From a checkpoint of a small contrastive audio-text model.
Model: encoder arch resnet_bottleneck, encoder activation relu, encoder widths [128, 256, 512, 1024].
Training: muon at rate 0.0035, 7800 steps, batches of 256.
Data: trained on synthesized solo parts of chorales (CocoChorales), 39062 training examples, 51.1 epochs.
Rows from block 8 of the audio encoder of a small contrastive audio-text model, named by matrix and row number. Rows with one number belong to one channel. Each number is 128 + 32 x the weight over its row's rms, rounded and kept within 0 to 255. All counts start at 0.
After each channel's rows are labels from the 100 clips, of 14848, where the channel reaches its highest value: "strongest on" is what is common among them. Only what is clearly more common there than usual is listed. The data: synthesized solo parts of chorales (CocoChorales).
# convs1: 3x3 conv (encoder.blocks.8.convs.1.weight, 128x128x3x3, each kernel summed), inputs 64-127
# convs2: expand pointwise conv (encoder.blocks.8.convs.2.weight, 512x128x1x1, transposed), outputs 74-147

convs1.112 [125 105 138 110 151  74 127  99 125 176 127 101 152  51 112 114  45 148 120  96 128 112 111  67 107 120 152 149 190 110 120 140  89 153 105  38  79 197 148 170 198 148 123 122 127 121 148 126 171 127 152 127 116 103  66 143 121  93 138 122 176 149 109 136]
convs2.112 [ 62 100  86 103 141 155 119 128  62  63 130 132 128  67 106 105 165 135 150  55 118 122 112 190 129 136 102 182  90 126 152 255 135 150  73 131 128 133 163 130 136 107 199 125 168 143 167 115  85 106 128 155 163 176 135 162 121 134 128 132 134 122 163 149 131 201  93 126  75 104 123 138 134 127]
strongest on: note D#4; note D#5; trombone; note D5

convs1.108 [192 100 132 118 133 157 151 117  94 131 114  82 167 136 119 119 112 101 112 156 142 184 149 187 132 161 115 146 106 130  81 119 167 170 147 102 192 126 127 128 106 181  89 167 185 131 139 171 128 144 134 197 208 103 148 151 157 162 111 175 111 118 123 173]
convs2.108 [134 118  99 147  85  88 103 110 131 130 134  87 102 121 104 116 130 144 116 137  97 149 110 130 146 164 148 155 107  92 147 109  78 117 142  83 119  83 131  95 104 148 105 125 127  74 107 114 145  78  93 165 124  90 121 145 121  96 142 152 151 138 123 104 130  65 120 120 100 109 122 126 109  82]
strongest on: note A#4; note G#4; note F5; note C5

convs1.96 [114 104 148 114 124 147 141  97  72 122 127 133 135 130  65 154 119 163  96 162 117 124 103 176 133 157 165 168 131 135 104 165  84  44  82  77 147 150 160 100 129 133 131  72 139 179 154 164  77  79 138 143 102 100 174 131  74 132 132  99 139 113 127 136]
convs2.96 [123 145 141 133 171 118 133 108 133 126 164 100  77 243 148 139  89 148 117 125  84 170 135 139 129 126 163 126 136 125 192 170  54 130 151 126 122 186 176  89 147 112 134 119 135 123 105 118 134 124 140 129 114 130 138 117 159 109 116 184 153 166 133 179 138 139 124 209 134 172 132 112 161  70]
strongest on: note D#5; note F5; trumpet

convs1.50 [151 170 116 146  78 113 122  98 166 123  95 127 147 102 148 113 109 195 123 174 137 112  85  95  85 218 148  86 100  90 181 143 165  66 130  71 112  75 109 166  81 138 167 110 205 107 146 126  75  83  92 153 193 156 155 151 121 112 122 139 119 137  97 147]
convs2.50 [136 155 130 147 120  89 127 134  98 162 176 158 111  36  97  86 125 127 134 118  92 119 140 110 133 112 134 102 165  71 153 120 127  96 131 128 104  58 109 127 101 112 100 144  68 144 115  97 110  94 108 113 136 118 182 115 162 136 105 127 112 149 134 197 135 148  91 152  87 111 167 132  74 119]
strongest on: note C#4; note D#4

convs1.94 [146 153  98 176 111 126 154  45  94 127 108 108 127 136 182 170 138 118 121 112 139 157 105 146 124 120 171  68 138  91 131  44 120 173  83 134 101 132  75 134 145 170 161 140 109 144 101 158  84 117 106 187  95 132  87 117 143 127 132 104 169 123  74 127]
convs2.94 [165 124 150 198 203 159  47 107 135 139 161 116 109  73 180 130  93 136 109 100  91 101 126 120  59 105 129 137 134 194  97 144 123  95 178 215 132 128  93 109 183  71 195 137 125 155 128 160  99 135  77 106 110 144 152 140 128 116 206 131 141 132 124 168 108 148  79 151 104 165 174 140  92 144]
strongest on: clarinet; note D#4; note D4

convs1.114 [ 81 153  51  68 140 139 118  41 125 187  71 113 108  76 124 140 140 130 107 101 136 155 128 162 102 136 139 138 174 105 124 150 151 124 104 148 143 158 130 110 152 180 134 151 112 117  80 178 117 151 147 141 185 136  68 126 150 120 179 140  96  99 112 176]
convs2.114 [123 119 122 143 118 150 128 119 150 162  88 113 124  49 169 209 116  51 141  80 106 168 150 135 111  88  85 135 146 120 115  70 126 161 127 141  97 124 112 127 140 115 136 126  73 116  50 159 127 127 104 137 168 108 113 102 143 103 104 136 181 135 126  89 164 135 163 107 109 124 141 126 105  72]
strongest on: note D#5; violin; note B4; note D5

convs1.15 [102 119 143 113 156 104 156 138  90  67 148 199 120  91 117 105 122 156  90 203 114 102 156  99 102 123 111 121  79 180 101 159 114 111 112  95 156 101 156 118  46 131 115  96 122 145 131 100 150 115 119 102 165 118 132 192 120 122 138 101 174 131 147 100]
convs2.15 [121 178 172 125  98 163 132 118 130 129 124 230 146 174 159 111 152 163 135 125 141 161 156 123 112 126 173 168 124  73 175  63 155 167 147  47 112 108  77 134 120 141 136 158  99  99 130 123  85 137 119 149 130 147 147  90 120  48 157 186  97 129 146 204 153 191 145  87 124 132 129 123 113 172]
strongest on: note D5; note F5; note D#5

convs1.32 [ 96 134 135 126 109  92 115 107 138 113 159  67 137 140  75 133 141 131 139 188 110 115 130 149 140 108 151 117 111  89 131 122 149 112  95  92 165 121 147 123  68 125 101 152  90 183 145 112  82 120 191 135 133 112 133 127 147 115 123 139 133 129 124 153]
convs2.32 [158 120 140 132 164 114 129 160  79 132 131 145 164 178 150 136 105 132 148 111 114 140 161 110 146 122 166 199 134 101 161 116 124 136 178 130  83 145 134 156 165 134 131 148 150 148 119 130 109 188 117  79 141  99 199  61 135 121 104 165 162 125 136 138 139 203 124 111 161 157 137 162  99 205]
strongest on: note D5; note C5; note F5

convs1.5 [137 123  69 106 128 138 125  65 121  40 118 134 124 125 111 139 122 125  94  98 108 126 137 111 145  99 132 155  95 153 123  86 189 125 130 148 242  90 157  52 192 156  74  88  95  93 184 157  56 104 149 157 117 102 128 138 148 179 124 156 157 200 114 163]
convs2.5 [158  83 133 153 126 162 145 135 134 165  51  99 139 109 138  82  83  90 164 169 173  97 120 143 153 152 111 101 130 147 127  48  86 124 170 175 121  99 128  68 133  67  90 140 150 181 145 125 151 126 105 168 136 110  84 142 144 170 136  20  90 132  43 134 127  18 129 153 172 110 100 128  92 109]
strongest on: tuba

convs1.47 [109 160 175 140 140  94 108  50 132 153 122 128 131 154 120 203 141 117 129 133 160 121 105 132 137 130 167 202 112 124 201 154 127 120 167 164 170 151 153 190 120 169 134 138 109 145 143 174  83 161 145 139 121 127 105 187 135 100 147 111 160 169 102 157]
convs2.47 [164  99 144 164 126 193  88 130 125 109 134 159 124 132  96  96 160 100  77 102 154  89 133 133 139 152 115  52 199 163  92 165 138 103 132 172 118 138 117 147 128 105 110 106  34 140 133 162 103  89  78  97  97  90 102 121 124 112 105 173 161 137  95 125 121 129 110 100  90 108 138 116 176 157]
strongest on: clarinet; note D#4

convs1.70 [172 163 199 152 115 162 123 144 109 135 138 138  64 121 104 194 114 162 109  68 119 109 178 149 116  94 121 133 152 179 144 101 199 113 130 180 152 116  49 102 148  74 153 149 130 121 139 158 136 127  81 116  91 136 190 134 131 123 122 102 115 197 103 160]
convs2.70 [173 119 140 134 105  96 124  85  76 125 130  73 112 137 110  99  97 118 113 125 123 145 144 133  89 110 116 114 124 149 134  96 174 105 172 120 136 135 119 106 128 208  88 159  89 157 121  54 166 158 124  83 120 132 125 158 131 113 137 169 142 154  83 207 152  96 133 116 153  56 113 121 153 154]
strongest on: note C#4; note D#4; trombone; note G#4

convs1.13 [ 87 135 146 125 111  74 144 100 124 154 147 136 168  92 125 140 136 179 122 219 149 141 130 168 157 102 133 164 157 109 150 154 125 167  89 145 122 120 160 152  94 133 139 170 131 165 124 159  84  94 157 145 152 135 106 113 140  67 128 122  73 141 116 127]
convs2.13 [153 114 145 113 127 121 153 130 107 150 177 123 110 124 106 123 108 172  63 146  99 128 130 111  75 126 116 103 125 146  93 115 105 105 132 164  65 148 103 135 124 115 157 191  90 170 170 114 143 115 139 118 152 126 180 121 141 115  80 126 143  59 158 136  87 183 112 130 174  91 121 168  64 184]
strongest on: violin; note D5; note D#5; note C5

convs1.81 [192 104 186 124 158 176 170 156  77  71 174 134 114 114  96 128 172 138 130 106  86 133 130 153 147 157 160 114  82 103 106  19  94  91  95 111  91 188 120 171 120 169 114 145 100 108 138 138 146  57 128 185  85 142 164  95 105 113  97 167 127 109 112  96]
convs2.81 [119 110 127 158  11 122 151 117 124 111  97  96 147 157 127 116 141 160 152 113 139 139 112 117 131 158 114  33 171 123 125 112  89  97  90 130 132 130 136 130 153 135  86  95 129 111 111 124 108 125 132 139 140  96 145 125 154 125 122 157 131 152 107 110 116  95 131  86 167 118 128 159 106 157]
strongest on: tuba; note G#3; note A#3

convs1.56 [119 124  84  83  97 200 158 125 125 103 115 127 159 164 152  64 109 104 113 115 102 157 144 145 145  85 131 112  98 134 145 147  94 161 123 193 106 136 187 161 135  98 175  77 173  90  85 127 125 140 133  97  67 135 104 107 102 144 149 183  99 142 116 159]
convs2.56 [ 97 104 137 146 175 134 122 116  79 144 121 196 143 109 126 127 121 204  78  92 139 120 129 137 139 205 172 121 170  97 126 167 122 116 160  95  52 134 168 147 118 130 158 112 119 152 130 149 134 129 126 168 140 157 109 188 158  68  98 131 146 131 110 164 143 112 125  91 122  81 131  93 128 200]
strongest on: note A#4; horn

convs1.43 [183 130 135 135 125 132  85  83 113 143 105 125 110 123 171 144  65 142 152 158 111 157 101 142  90 203 180  54 127 134 122  83 213 136 113 132 155 116 103 126 144 147 142 162 159 129  92 122 168 114 156 224 145 164 124 141 129 145 153 115 131 133  88  99]
convs2.43 [ 83 140 110 140 108  47 157 118  97 129  79 139 126 137 163 118 113 134 172 188 119 183 128 124 105 132  77  87  75  99 111 107 140  58  42  60 117 116 148 145 137 112 110  66  95  89  80 121 123 127 117 127 118 121 119  93 163  49 114  92 144 135 154 112 129 139  85 124 106 134 141 133  83 135]
strongest on: clarinet; note E4; note G4

convs1.85 [116 158 105 114 119 130 112 115  76  51  88 112 114 128 111 113 103 164 128 240 133 200 121 122 110 101 113 111  88 158  88 101 136 110  71 155 165 124 141 138 119 105 101  86 103 114  71 110 104 112 131 147 115 115 106  99 154 156 125 145  96 141 103 103]
convs2.85 [104 138 165 115  70 138 107 140  88 126 156 107 118 104  81 166 140 162 136 151  93 106 169 133 144 169 164 111 129 105  98 167 206 119 131 165 131 120 183  94 126 139  83 201 126 147  79 159 130 163 127  78 150 134 117 128 135 193 142 169 143 178  96 192 105 111 116 153  70  95 134 118  49 149]
strongest on: note A4

convs1.7 [ 77 146 126 112  92 127 130 137 107 136 115 131 133 112  79 115 101  88 129 131 163  53 134 130  78  98  98  86 160 125 177 120  85  58 140 107 120  53  98  33 100  91 151 107 123 128 138 112 137 164 106 127  94 141 150  72 106 182 128 110  82  55 125 135]
convs2.7 [140 102 126 143 111  87 150 132 148 112 127 143 165 127 162 173 132 109 149  81 115 188 114 128 177 108  89 156 149 183  89  62 157 137 128  76 133 148 110 115 132 108 129 176  93 179 183  89  74  79 115 119  94 165 126 106 126 110 119 140 116 127 153 132 150 174 117 119 133 140  83 147 107 127]
strongest on: note A4; note G#4; note B4

convs1.122 [ 92 143 123 154  87 159 160 147  81 124 170 192 176 129 151 122 156 141 187 172 148 123 141 192 165 141 125 236 155 119 161 182 145 183  96 140 108 139 135 108 108 116 158 178 166 209 141 147 155 144 139  98 146 136 175 139 126 173 127 132 185 142 154 122]
convs2.122 [ 65 118 100  93 147 182  90 138 147 113 116 132 174 112 130 133 238 119 124 134 100  76 128 126  91  67 110 133 108 131  82 139 133 147  81  89 149 127 132 125 126  76 128 124 122  43 128  92 106 106 148  86  65 136 128 115  65 153 140 128 107  86 148  54  92 153 105 104 132  94  53 121 118  65]
strongest on: note G#4; note D5

convs1.49 [ 91 145 128 130 186  91  92 204 113 110 102  83 166  86 124  94  76  92 105  98 171  64 107 105 120 103 140 124 132 109 154 147 118 126 139  96 118 140 156 148 153 171 118 150 135 187 135 172 129  99 106 124  82  95 104 138 120 110 225 116 148  73 154 131]
convs2.49 [155 129 134 108 144 142 119 117 129 135 184 107 180 105 109  95 145 109 140 148 175 177 140 148 149 107  61 126 205 134 134 150 178  85 126  87 129 199 140 128 183 121 150 108 198  93  91 112 180 133  97 154 123 111 130 179 126 131 125 107 124 159 100 154 109 161 161 172 157 112 119 129 125 129]
strongest on: horn; note B4; note C#5; note C5

convs1.16 [112 119 155 108 153 161 143 132 158  94 122 142 141 142 104 118 153 104 100 166  97 142 171 144 112  97 151 182 105 192 174 137 104  61 182 162 138 111 145  79  61 119 111 108  83 173 165  93 110 119 152 109 147 128 212 144 138 225 129 120 131 178 136  79]
convs2.16 [ 69 116 197  87 126 111 124  96 148 127 121 149 136  75 178 102 154 111 112 124 186  87 116 159 228 115 121 110 127  86 171 104 130 190 132  86 134  64  82  93 139  97  99 117 144 123 178 122 103  92 135 190 130 126 126 143 165  94  91  95 136  73 107 111 195  97 157 127  71  91  29 119 118 155]
strongest on: note C#4; note C4; note D4; note E4

convs1.61 [175 192  71 107  96 115 140 152 120  82 151  77 138 152 107 127 144 118 100 142 140 145 162 167  85 108 103 140  73 107 194 123 129 123 146 176 139  28 133  66  63 101  90 167 108 126 136 106  90 111 124 141 111 166 158  91 109 171 119 141 156 116 133 112]
convs2.61 [ 71 124 137 109 104  64 108 172 129 105 194 157 184 133  55 154 194 140 135 106 219 154 117 144  86 142 199  28  50 116 167 184 170  98 123 141  80 132 128 118 107 126 137  69  80 134 164 150 116 104 101 182 152 134 153 124 144 106 149 153 136 136 100  89 119 165 149 135  86 161 111 101 110 129]
strongest on: note C#5; violin; note C5; note B4

convs1.62 [ 94 120  82  86 124 142 139  75 137 168 110 149  56 139 116 145 102 136 126 187 105 130  94 104  79 165 142 165 127  66 112 126 123  77 115  83 215 112 118  46 109 120 156 101 119 123 138 115 102 111 173 107  92 151  73 131 142 116 150 178  92 119 114 120]
convs2.62 [100 136 127 130 135 100 130  85 109 170 111 101 159 128  94 137 150 146  96  78 102 139 143 131 130 205 124 171 119 110  89 211 181 128  82  78 100 130 158 226 126 129  97 176 109 147  84 106  86  97 172 112  90 163 142  96 116 111 119 152  84  94 176 166 170 174 131 146 162 131 135 110 143 194]
strongest on: note D#5; note D5; instrument: violin; note C#5

convs1.82 [158 144 150 144 146 100 161 152 130  92  87 138  99  45  69 101  98 157 161 137  75 103 135 143 126 105 188 160 139 176 155 116 165 138  80 168  76 101 130 132 116  86 111  98 147 151 153 152 134 143 166  80 116 169 120 144 143 106 128 145 135 192 134 186]
convs2.82 [104 170 107 170 132 126 111 159  42  92 126 127 114 133 162  91  68 170 106  90 125 130 173 135 168  27  47  66 123  66 147 157 140 172  74 117 161 162  93 123 111 127 129 127 168 176  84 108 143 129 157 158 136 130 106 121 112 141  93 135 147 193 138 133 130 139 114  97 107 152 128 138  77 128]
strongest on: note D5; violin; note C5

convs1.107 [131 127 120 158 169  84  46  93 137 121 144  93 124 102 137 106 123 140 151 149 176 171 159 137 129 136 162 147  66 125 124  96 157 125 157 149 133 109 151 131  87 131  71 153 142 106 139  91  84 104  75 160 116 103 155 148 178 169 146 105 129 129 166 139]
convs2.107 [127 123 139 169 120 102  79  69 128 128 121 132 134 113 203 114 146 171 159 160 191 118 144 108  91 166 132  69  19 126 104  95 150 121 106 125 151 178 135  81 117 144  89 152 112 151 134 137  82 136 125  71 114 115 120 121 111 107 147 198 100 160 114 117 110 113 137 133 168 113  73 146 119 139]
strongest on: note D5; note E5; violin; note C5

convs1.45 [ 73  79 161 128  76  97  97 118 104 112  99 111 138 109 168  86  94  84 157 140  80 120 160 146 145 160 148 137  96 144 169 146 101  91 167 107  79  93 115  96 144  84  89 166  85 129 131 119 105 134 152 145  67 121 143 118 169 164 112  87 137 115 115 119]
convs2.45 [181 143  98 125 123 127 129 176  92 131 162 137 133  89 151 127  52 117  47 154  73 163 104 113 154 111  86  75  94 105 131 165 179 177 134 129 178 116  95 131 129 145 145 115 123 151 118 107 136 106 130 153  96 133 157 162 139 184 135 115 168 134 106 189  90 184 118  73 130 141 186 120 113 177]
strongest on: note C#5; note D#5

convs1.88 [ 81 144  39 121 126 128  88  83 108 128 112 113  88  93 163  89  87 133 107 136  97 120 138 110 101 150 127 118 141 149 153 126 137 139  98 135 177  22 122  77 146  68 145 121 107 133 133 150 134 110 127  59 110 149  54 137 108 123 189 138 120 111 139 137]
convs2.88 [131 141 106 131 159 132 118 104 139 182 129 108 159 207  94 125 108  88 131 105 111 157  98 124  87 125 151 128 115 131 217 131 119 147 120 144 111 107 138 106 125 135 128 129  87 146 159 141  78 107 127 101 131 106 159 140  85 112 130 128  85 140 183  87 121 143 162 167 153  93 139 128 120 139]
strongest on: horn; note B4

convs1.59 [ 96 108  17 125 103 137 137  67 128 117 130 126 122  76 110 112 105 123 103 155 128 155 134 196 175  91 123 199 118 131 132 173 112 152 132 145 152 102 172  59 129 125 103 147 119 125  96 166 106 151 152 130 111 102 132 105 182 112 136 157 120 138  92 118]
convs2.59 [111 120 130 109 140 116 166 115 141 151 130 149 170 116 106 141 112 134 114  96 159 150 140 148 135 148 147 155 114 205 100 126 195 126 118 132 122 122 123  94 111 128 168 126  87  97 153 145  97 108 120 164  75 158 103 115 148 122 115 121 160 184  73 113 134  80 119 103 162 173  75 132 138 120]
strongest on: note A#4; note G#4; note A#3; bassoon

convs1.80 [153 124  99 156 156 126 120 132 133 138 104 124 145 142 149 160 107 126 180 113 142 140 185 131 121 163 114 128 139 183 166 123 138 136 124 150 187 150 147 117 153  99 138 176 150 189 144 147 100 128  88 102 155 180 116 198 180 170 148 180 111 131 158 160]
convs2.80 [124  97 130 115 111 105 110 115 115 129 114  77 103  66 119 127 103  37 120 170 134 110 136 139  97 129 111  86 131 106 124 102 107  97 175  86 138  84 154 127 130 122 130 116 172 111 124 127 129  92  84 138 145  39 171 156 131 162 130 105  69 108 111  96 175  94 135 119  94  88 147 133  49 150]
strongest on: note C#4; note F#4; clarinet; instrument: bassoon

convs1.53 [161 122 140 155 172 122 143 108  97 109 131 162  78 151 120 129 127 147 138 143  74 118 121 105 157 200 169 178 133 119 121 137 125 100 145  98 141 158 122 105 122 116 118 168 117 117 179 129 157 110 164 164 141 100 105 123 122 143 125 137 107 179 142 155]
convs2.53 [143  96 128 130  88 121 151 133 104 126 181 126 141 138 114  92 103 109 132 122 186  96 115 101 175 121  71 112 138 129 111 105  75  71 132 102 128 120 125 142 111 152  69 120 138  91 125 138 145 108  94 189  76 127  84 131 198 147 123  96 104  96  92 119 163 119 111 114 114 152 103  95  98  95]
strongest on: tuba; note A3; note C#4; note B3

convs1.52 [101 135 139 104 159 182 127 113  74 105  67 125 107 108  66  99 104 132 106 191 115 146  91 163 109 149 127 183 126  87 150 146  94 134 218 130 121 104 118 109 133 102 102 103 121 106 110 125 104  81 114 160 171 140 161 119 152  89 121 135 173 147 194 114]
convs2.52 [139 140 121 105  44 127 149 144  79 127 135 132 138 159  48  80 118 135 103 163 116 154 148 115 107 149 171 177 114 126  82 133 166  90 125 150  69 158  96  97 129 107 136 116 134  67 142 102 202 146 126  79 148 146 119 193 149 115 166 134 123 148 136  97  86 162 111 130  77 140  92 141  68 113]
strongest on: note C#4; note C5; note A#4

convs1.116 [116 115 206 137 185 106 134  84 145 167 124 152 101 131  99 176 174 149 156 160  94 120  77  75 146 163 125 151 139  88 119 171 175 155  85 126 119 139 172 135 157 125 131  81 136  84 121 128 123 124 109  92 165 132  75 159 134  87 141 177 191 120 121 151]
convs2.116 [112 103 159 117 197 126 195 167 155 118 104 150 152  80 144 154  86 160  92 196 167 119 140 108 129 113 121  64  86  92 119  22 118 195 135 165 148 131 128 179 116 123 108 139 123 114 144 109 126 152 155 186 150 111 128  95 114 129  71 140 105 123 155 127 177 143 160 150 130  78 110 112  76 149]
strongest on: note D#4; note D5; note F4; trombone

convs1.11 [139 180 118  65  86 150 153  57 127 122  87 121  66 105 175 135  90 119 141 175 138 131 125 114  55 138 125  83 183  80 152 110 137 140 155 112 119  86  63 101  74  84 153 127 148  98  74 149  74  79 131 106 108 133  85  78  72 132  98 127  63  79  75 111]
convs2.11 [111 127  99 117  51  84 180 230 130 123 121  68 139 119 124 197  88 116 107 150 175 154  92 136 132 119 127 124  61 148 128 181 154  85  84 106 138 123 139 111 116  84 132 161  93 102 179  58 132 115 122  93 163 176 105 140  95 131 140 122  73 130 212 173 138 158 173 104  99 158 160 107 132 120]
strongest on: note C#5; note D5; note C5

convs1.66 [112 123 152 133 132 172 113 104 119 100 183 157 146 156 180 157 164 165 121 147 147 102 117 102 173 132 173 142  65 158 128 157 111 125 179 131 119 161 150 112 174 176 136 192 131 136 117 147 167  91 152 134  73 135 115 185  99  75 153 159 169 199  96 123]
convs2.66 [135  91 147  89 185 150 133 150 179 125 130 156 137 139  79 143 112 131 138  92  83  51 108 107 103 115 118 132 154 129 210 162 128 125 199 207 134 163  56 146 207 115 129 114 146 133 119  81  88 160  82 120 212 161 166 158  97 145  96 121  89  78 129  75 151 174 114 114 103 104 131 116 136 126]
strongest on: clarinet

convs1.34 [156 135 158 158 122 132 191 131  98  96 137 152 151  81 141 122 134 191 156 179 156 146 168 112 155 195 140 145  98 161 161 126 139 102 169 112 120 222 148 177 103 135 126 106 165 170 139 143  65  94 136 142 160 139  72 170 120 134 114 107 162 147 123  84]
convs2.34 [ 66 130 145 145 121 112 129 123 173  97 148 132 119  89  87 115 108 165 128  87 110 104 104 129 139  53 129  98 106 126  62 225 121  98  50 129 122 148 136 106 125 144  67  58  73  86 117 116 110 134 110 121 139 203 129 149 118 178  66 129 133 146 109 132  98 160 143 164 131 116  69  92 126 177]
strongest on: violin

convs1.79 [146 188  81 150 131 147 158 110 122 174 102 194 138  84 161 183 122 156 129 142 106 134 154  96 158 229 152  72 152 124 109 120 193 131 130 161  98 122 104 105 174 102 126 155 139 167 165 131 137 156 114 146 153 164 118 127 129 138 127 135 123 112 100 165]
convs2.79 [157 108  77  93  60  32  91  89 149 122  46  68 107 126 106  92 109 152 110  72 129 120 123 127 129  56  97 126 117 123 175 135 108  86 151 110 171 192  83 118  66 110 141 141 172 129 149 129 126  56 132 151 129 135 128  78 159 135 123 130  89  90 159 136 192 142 142 117 137 123  88 158  53 106]
strongest on: note D5; note C5

convs1.14 [144 134 158 123 149 105 135 146 139  38 109 172  61 115 159 116  94 133  99 109 126 103 137  97 103  80 129  87 119 134 134 126 135 114 119 146 125 139 156 161  87 115 136  84 166 106 127  99  79  77 125  90 148 126  81 133 114 156 202 129 157  95 161 125]
convs2.14 [122 100  75 113 111 124 171 175 130 199 151 121  93  87 110  92 156 142 144 179  82 113 118 126 149 154 104 135 109 175  83 127 132 164  69 137 145 144  80  99 123  90 151  89 161 125 144 175 129 163 108 154 112  92 119  81  78 155 127  93 107 136 151 144  97 154  92  85 133 212 112 119  95  71]
strongest on: horn; note B4; note C#5; note C5

convs1.40 [ 91 134 117 132  76 113 103  33 161 103  81 100 100 109 128 168 114 170 100 134 106 104 165  99  90 127 129 136 149 157 136  68  87  71 102 111 152  48  73  80  93  96 100 114  92 139 119  85  92  69 134  60  86 123 129 148 131 105 165 143 151 216 100 105]
convs2.40 [103 172 148 128 134 125 127 225 169 117 104 167 127  58 175 126  69 147 139  95 117 122 203 130  73  60  82 136  90 128  82 134 120 110 130  73 168 134 128 155 128 107 143 124 129 102 125 129 111  94 155 102 170  82 121 145  45  91 112 175 124 125 131 134 136 134 135 111  63 120 165 195 131 110]
strongest on: note F5; note G5; note D#5; trumpet

convs1.106 [ 83 101 110  81  99 180 107 120 152 103  70  67 135 128 121  76 139 129  99 142  89 100 168 125 164 139 123  96  96  98 152 143 100 124  81 126 176 117 144 144 101 112 122 100  92 151 141 171  98  93 119 137 100 122 131 115  75  59 187 186 115  94 142 117]
convs2.106 [ 77 169 159 131 146 122 120 121 122 125 133 179 196 156 116 141 130 120 181  87  89 114  69 144 115 123 115  67 181 125 130 148 130 153 145 157  76 135 136 172 148 101 142 131 150 178  92 105 139 115 189 130 151 144 174  73  68 154 175 162 152 148 145  65 117 157 140 149 173 112 128 137 167 119]
strongest on: horn; note B4; note C#5; note A4

convs1.123 [133 138 179 117 209 159 157 129  99 128 129 166  85 144 110 141 107 149 213 118 101 138 156 147 170 183 180 114 161 139  94 193  50 118 152 128 115 150 152 122 100 102 127 125 128 101 170 110 118 111  86 129 148  89 149 160 156 154 130 186 126 103 142 142]
convs2.123 [118  85  59  61  89 180 178 117 128 116 113 154 142 170 120 157 178 135 137 142 129 117 149 151 211 192 121 142 147 111 133 111 103 125 144  89 120  93 105 140 125 125 134 103 125 151 115 112  99 149 112 132 107 113 128 148 171 127  92 105 128  84 143 114 158 159  81 127 147 116 156 107 126 138]
strongest on: tuba; note F5

convs1.31 [102 110  89 166 107 113 162 131 133 101  92 130  91  76 109 136 127 131 116 158  94 115 197  88 130 158 149  99  86 193 138 132 128 125 112 139 170 114 123  75  10  70 113 104 140 124 114  81  79  91  75  63 136  84 127 211 156 116 179  97 141 197 145 105]
convs2.31 [163 178 119  90 119 175 194  53 108 119  88 186 130  67 130 127 123 108 115 206 137  99 255 149 100  98  71  70 159 104  89 133  75 127 145 118 157 153 166 111 130  76  97 131 149 139  78  59 135 108 105 113 136 140 133 145 141 139  99 153 118 121 186 117 187 131  98 136  82 123 128 150 141 151]
strongest on: note C#4; note D#4; trombone; note F#4

convs1.44 [133  86 220 150  83 168 171 115 163 107 132 168 115 134 111 175 146 174 129  81 114 126 164 155 160 100 167 118 153 125 124 147 145 126 119 124  71 201  94 171 148 112 148 148 141 128 107  82 143 146 138 134 128 143 207 131 121 103 137 128 137 186  66 171]
convs2.44 [190 126 128 141 114 163 128 123  64 125 109 132 129 127 128  98 205 140  89 168 164 151 121 147  74 207 140 129 163 195  47  36 103 119 125 151  40 118 173 105 146 142  84 156 112 131 144 108 135 137  80 175  86 114 158 147 127 135 120 123 135 139 140 134 167 116 100 102 167 157 118  93 144 122]
strongest on: note D5; violin; note D#4

convs1.20 [113  99 152 175 127 158  96 140 179 146 107 122 160 187 129 146 179 126 172  90 180  82 137 118 104 144  98 117  99 147 152 132 123 140 130 171 164 162 112 146 156 142 156 160 170 151  92 148 147 109 111 161  77 149 152 149 160 139 146 132 130 147  74 171]
convs2.20 [ 69 119 188 113 113 147 133 138 145 128 156 106 119 132  78 146 125  95 108 102 130 122  74 123 125 117  79  45 117 153 144 146 150 107 107 121  91 153 127 100 132 131  59 189  67 179 148 130 113 109  75 155 106 121 202 140 146  83 122 141 104  67 123 238 157 104 107  96 116 128 117  83 122 187]
strongest on: note G#4; clarinet; note F#4

convs1.17 [102 138 113 133  90 156  89 118 127  56  92  74  88  87 119 128 118 123 149 129 136 191  92 134 143 121 122 117  91  92 108  88 107  82  76 152  89  66  43  60 113 121 166  89 128 129  92 120 107 101 140 129 110 124 206 112 120 120 131 134 138  86 125 132]
convs2.17 [109 153 132 180 120 177 133  69 157 155  93 115 131 176 142  66 150 199 181 135  99 145 126 175 140  60  86  85  96 124 102 121 125 113 149  84 148 168  91 113 163 183 168 135 210 105 172 169 158 120 135 123 115 165 143 126  87 129  72  73 111 153 130 118 100 119 152 118 168 166 201 133 124 107]
strongest on: note A4; note B4; note G4; horn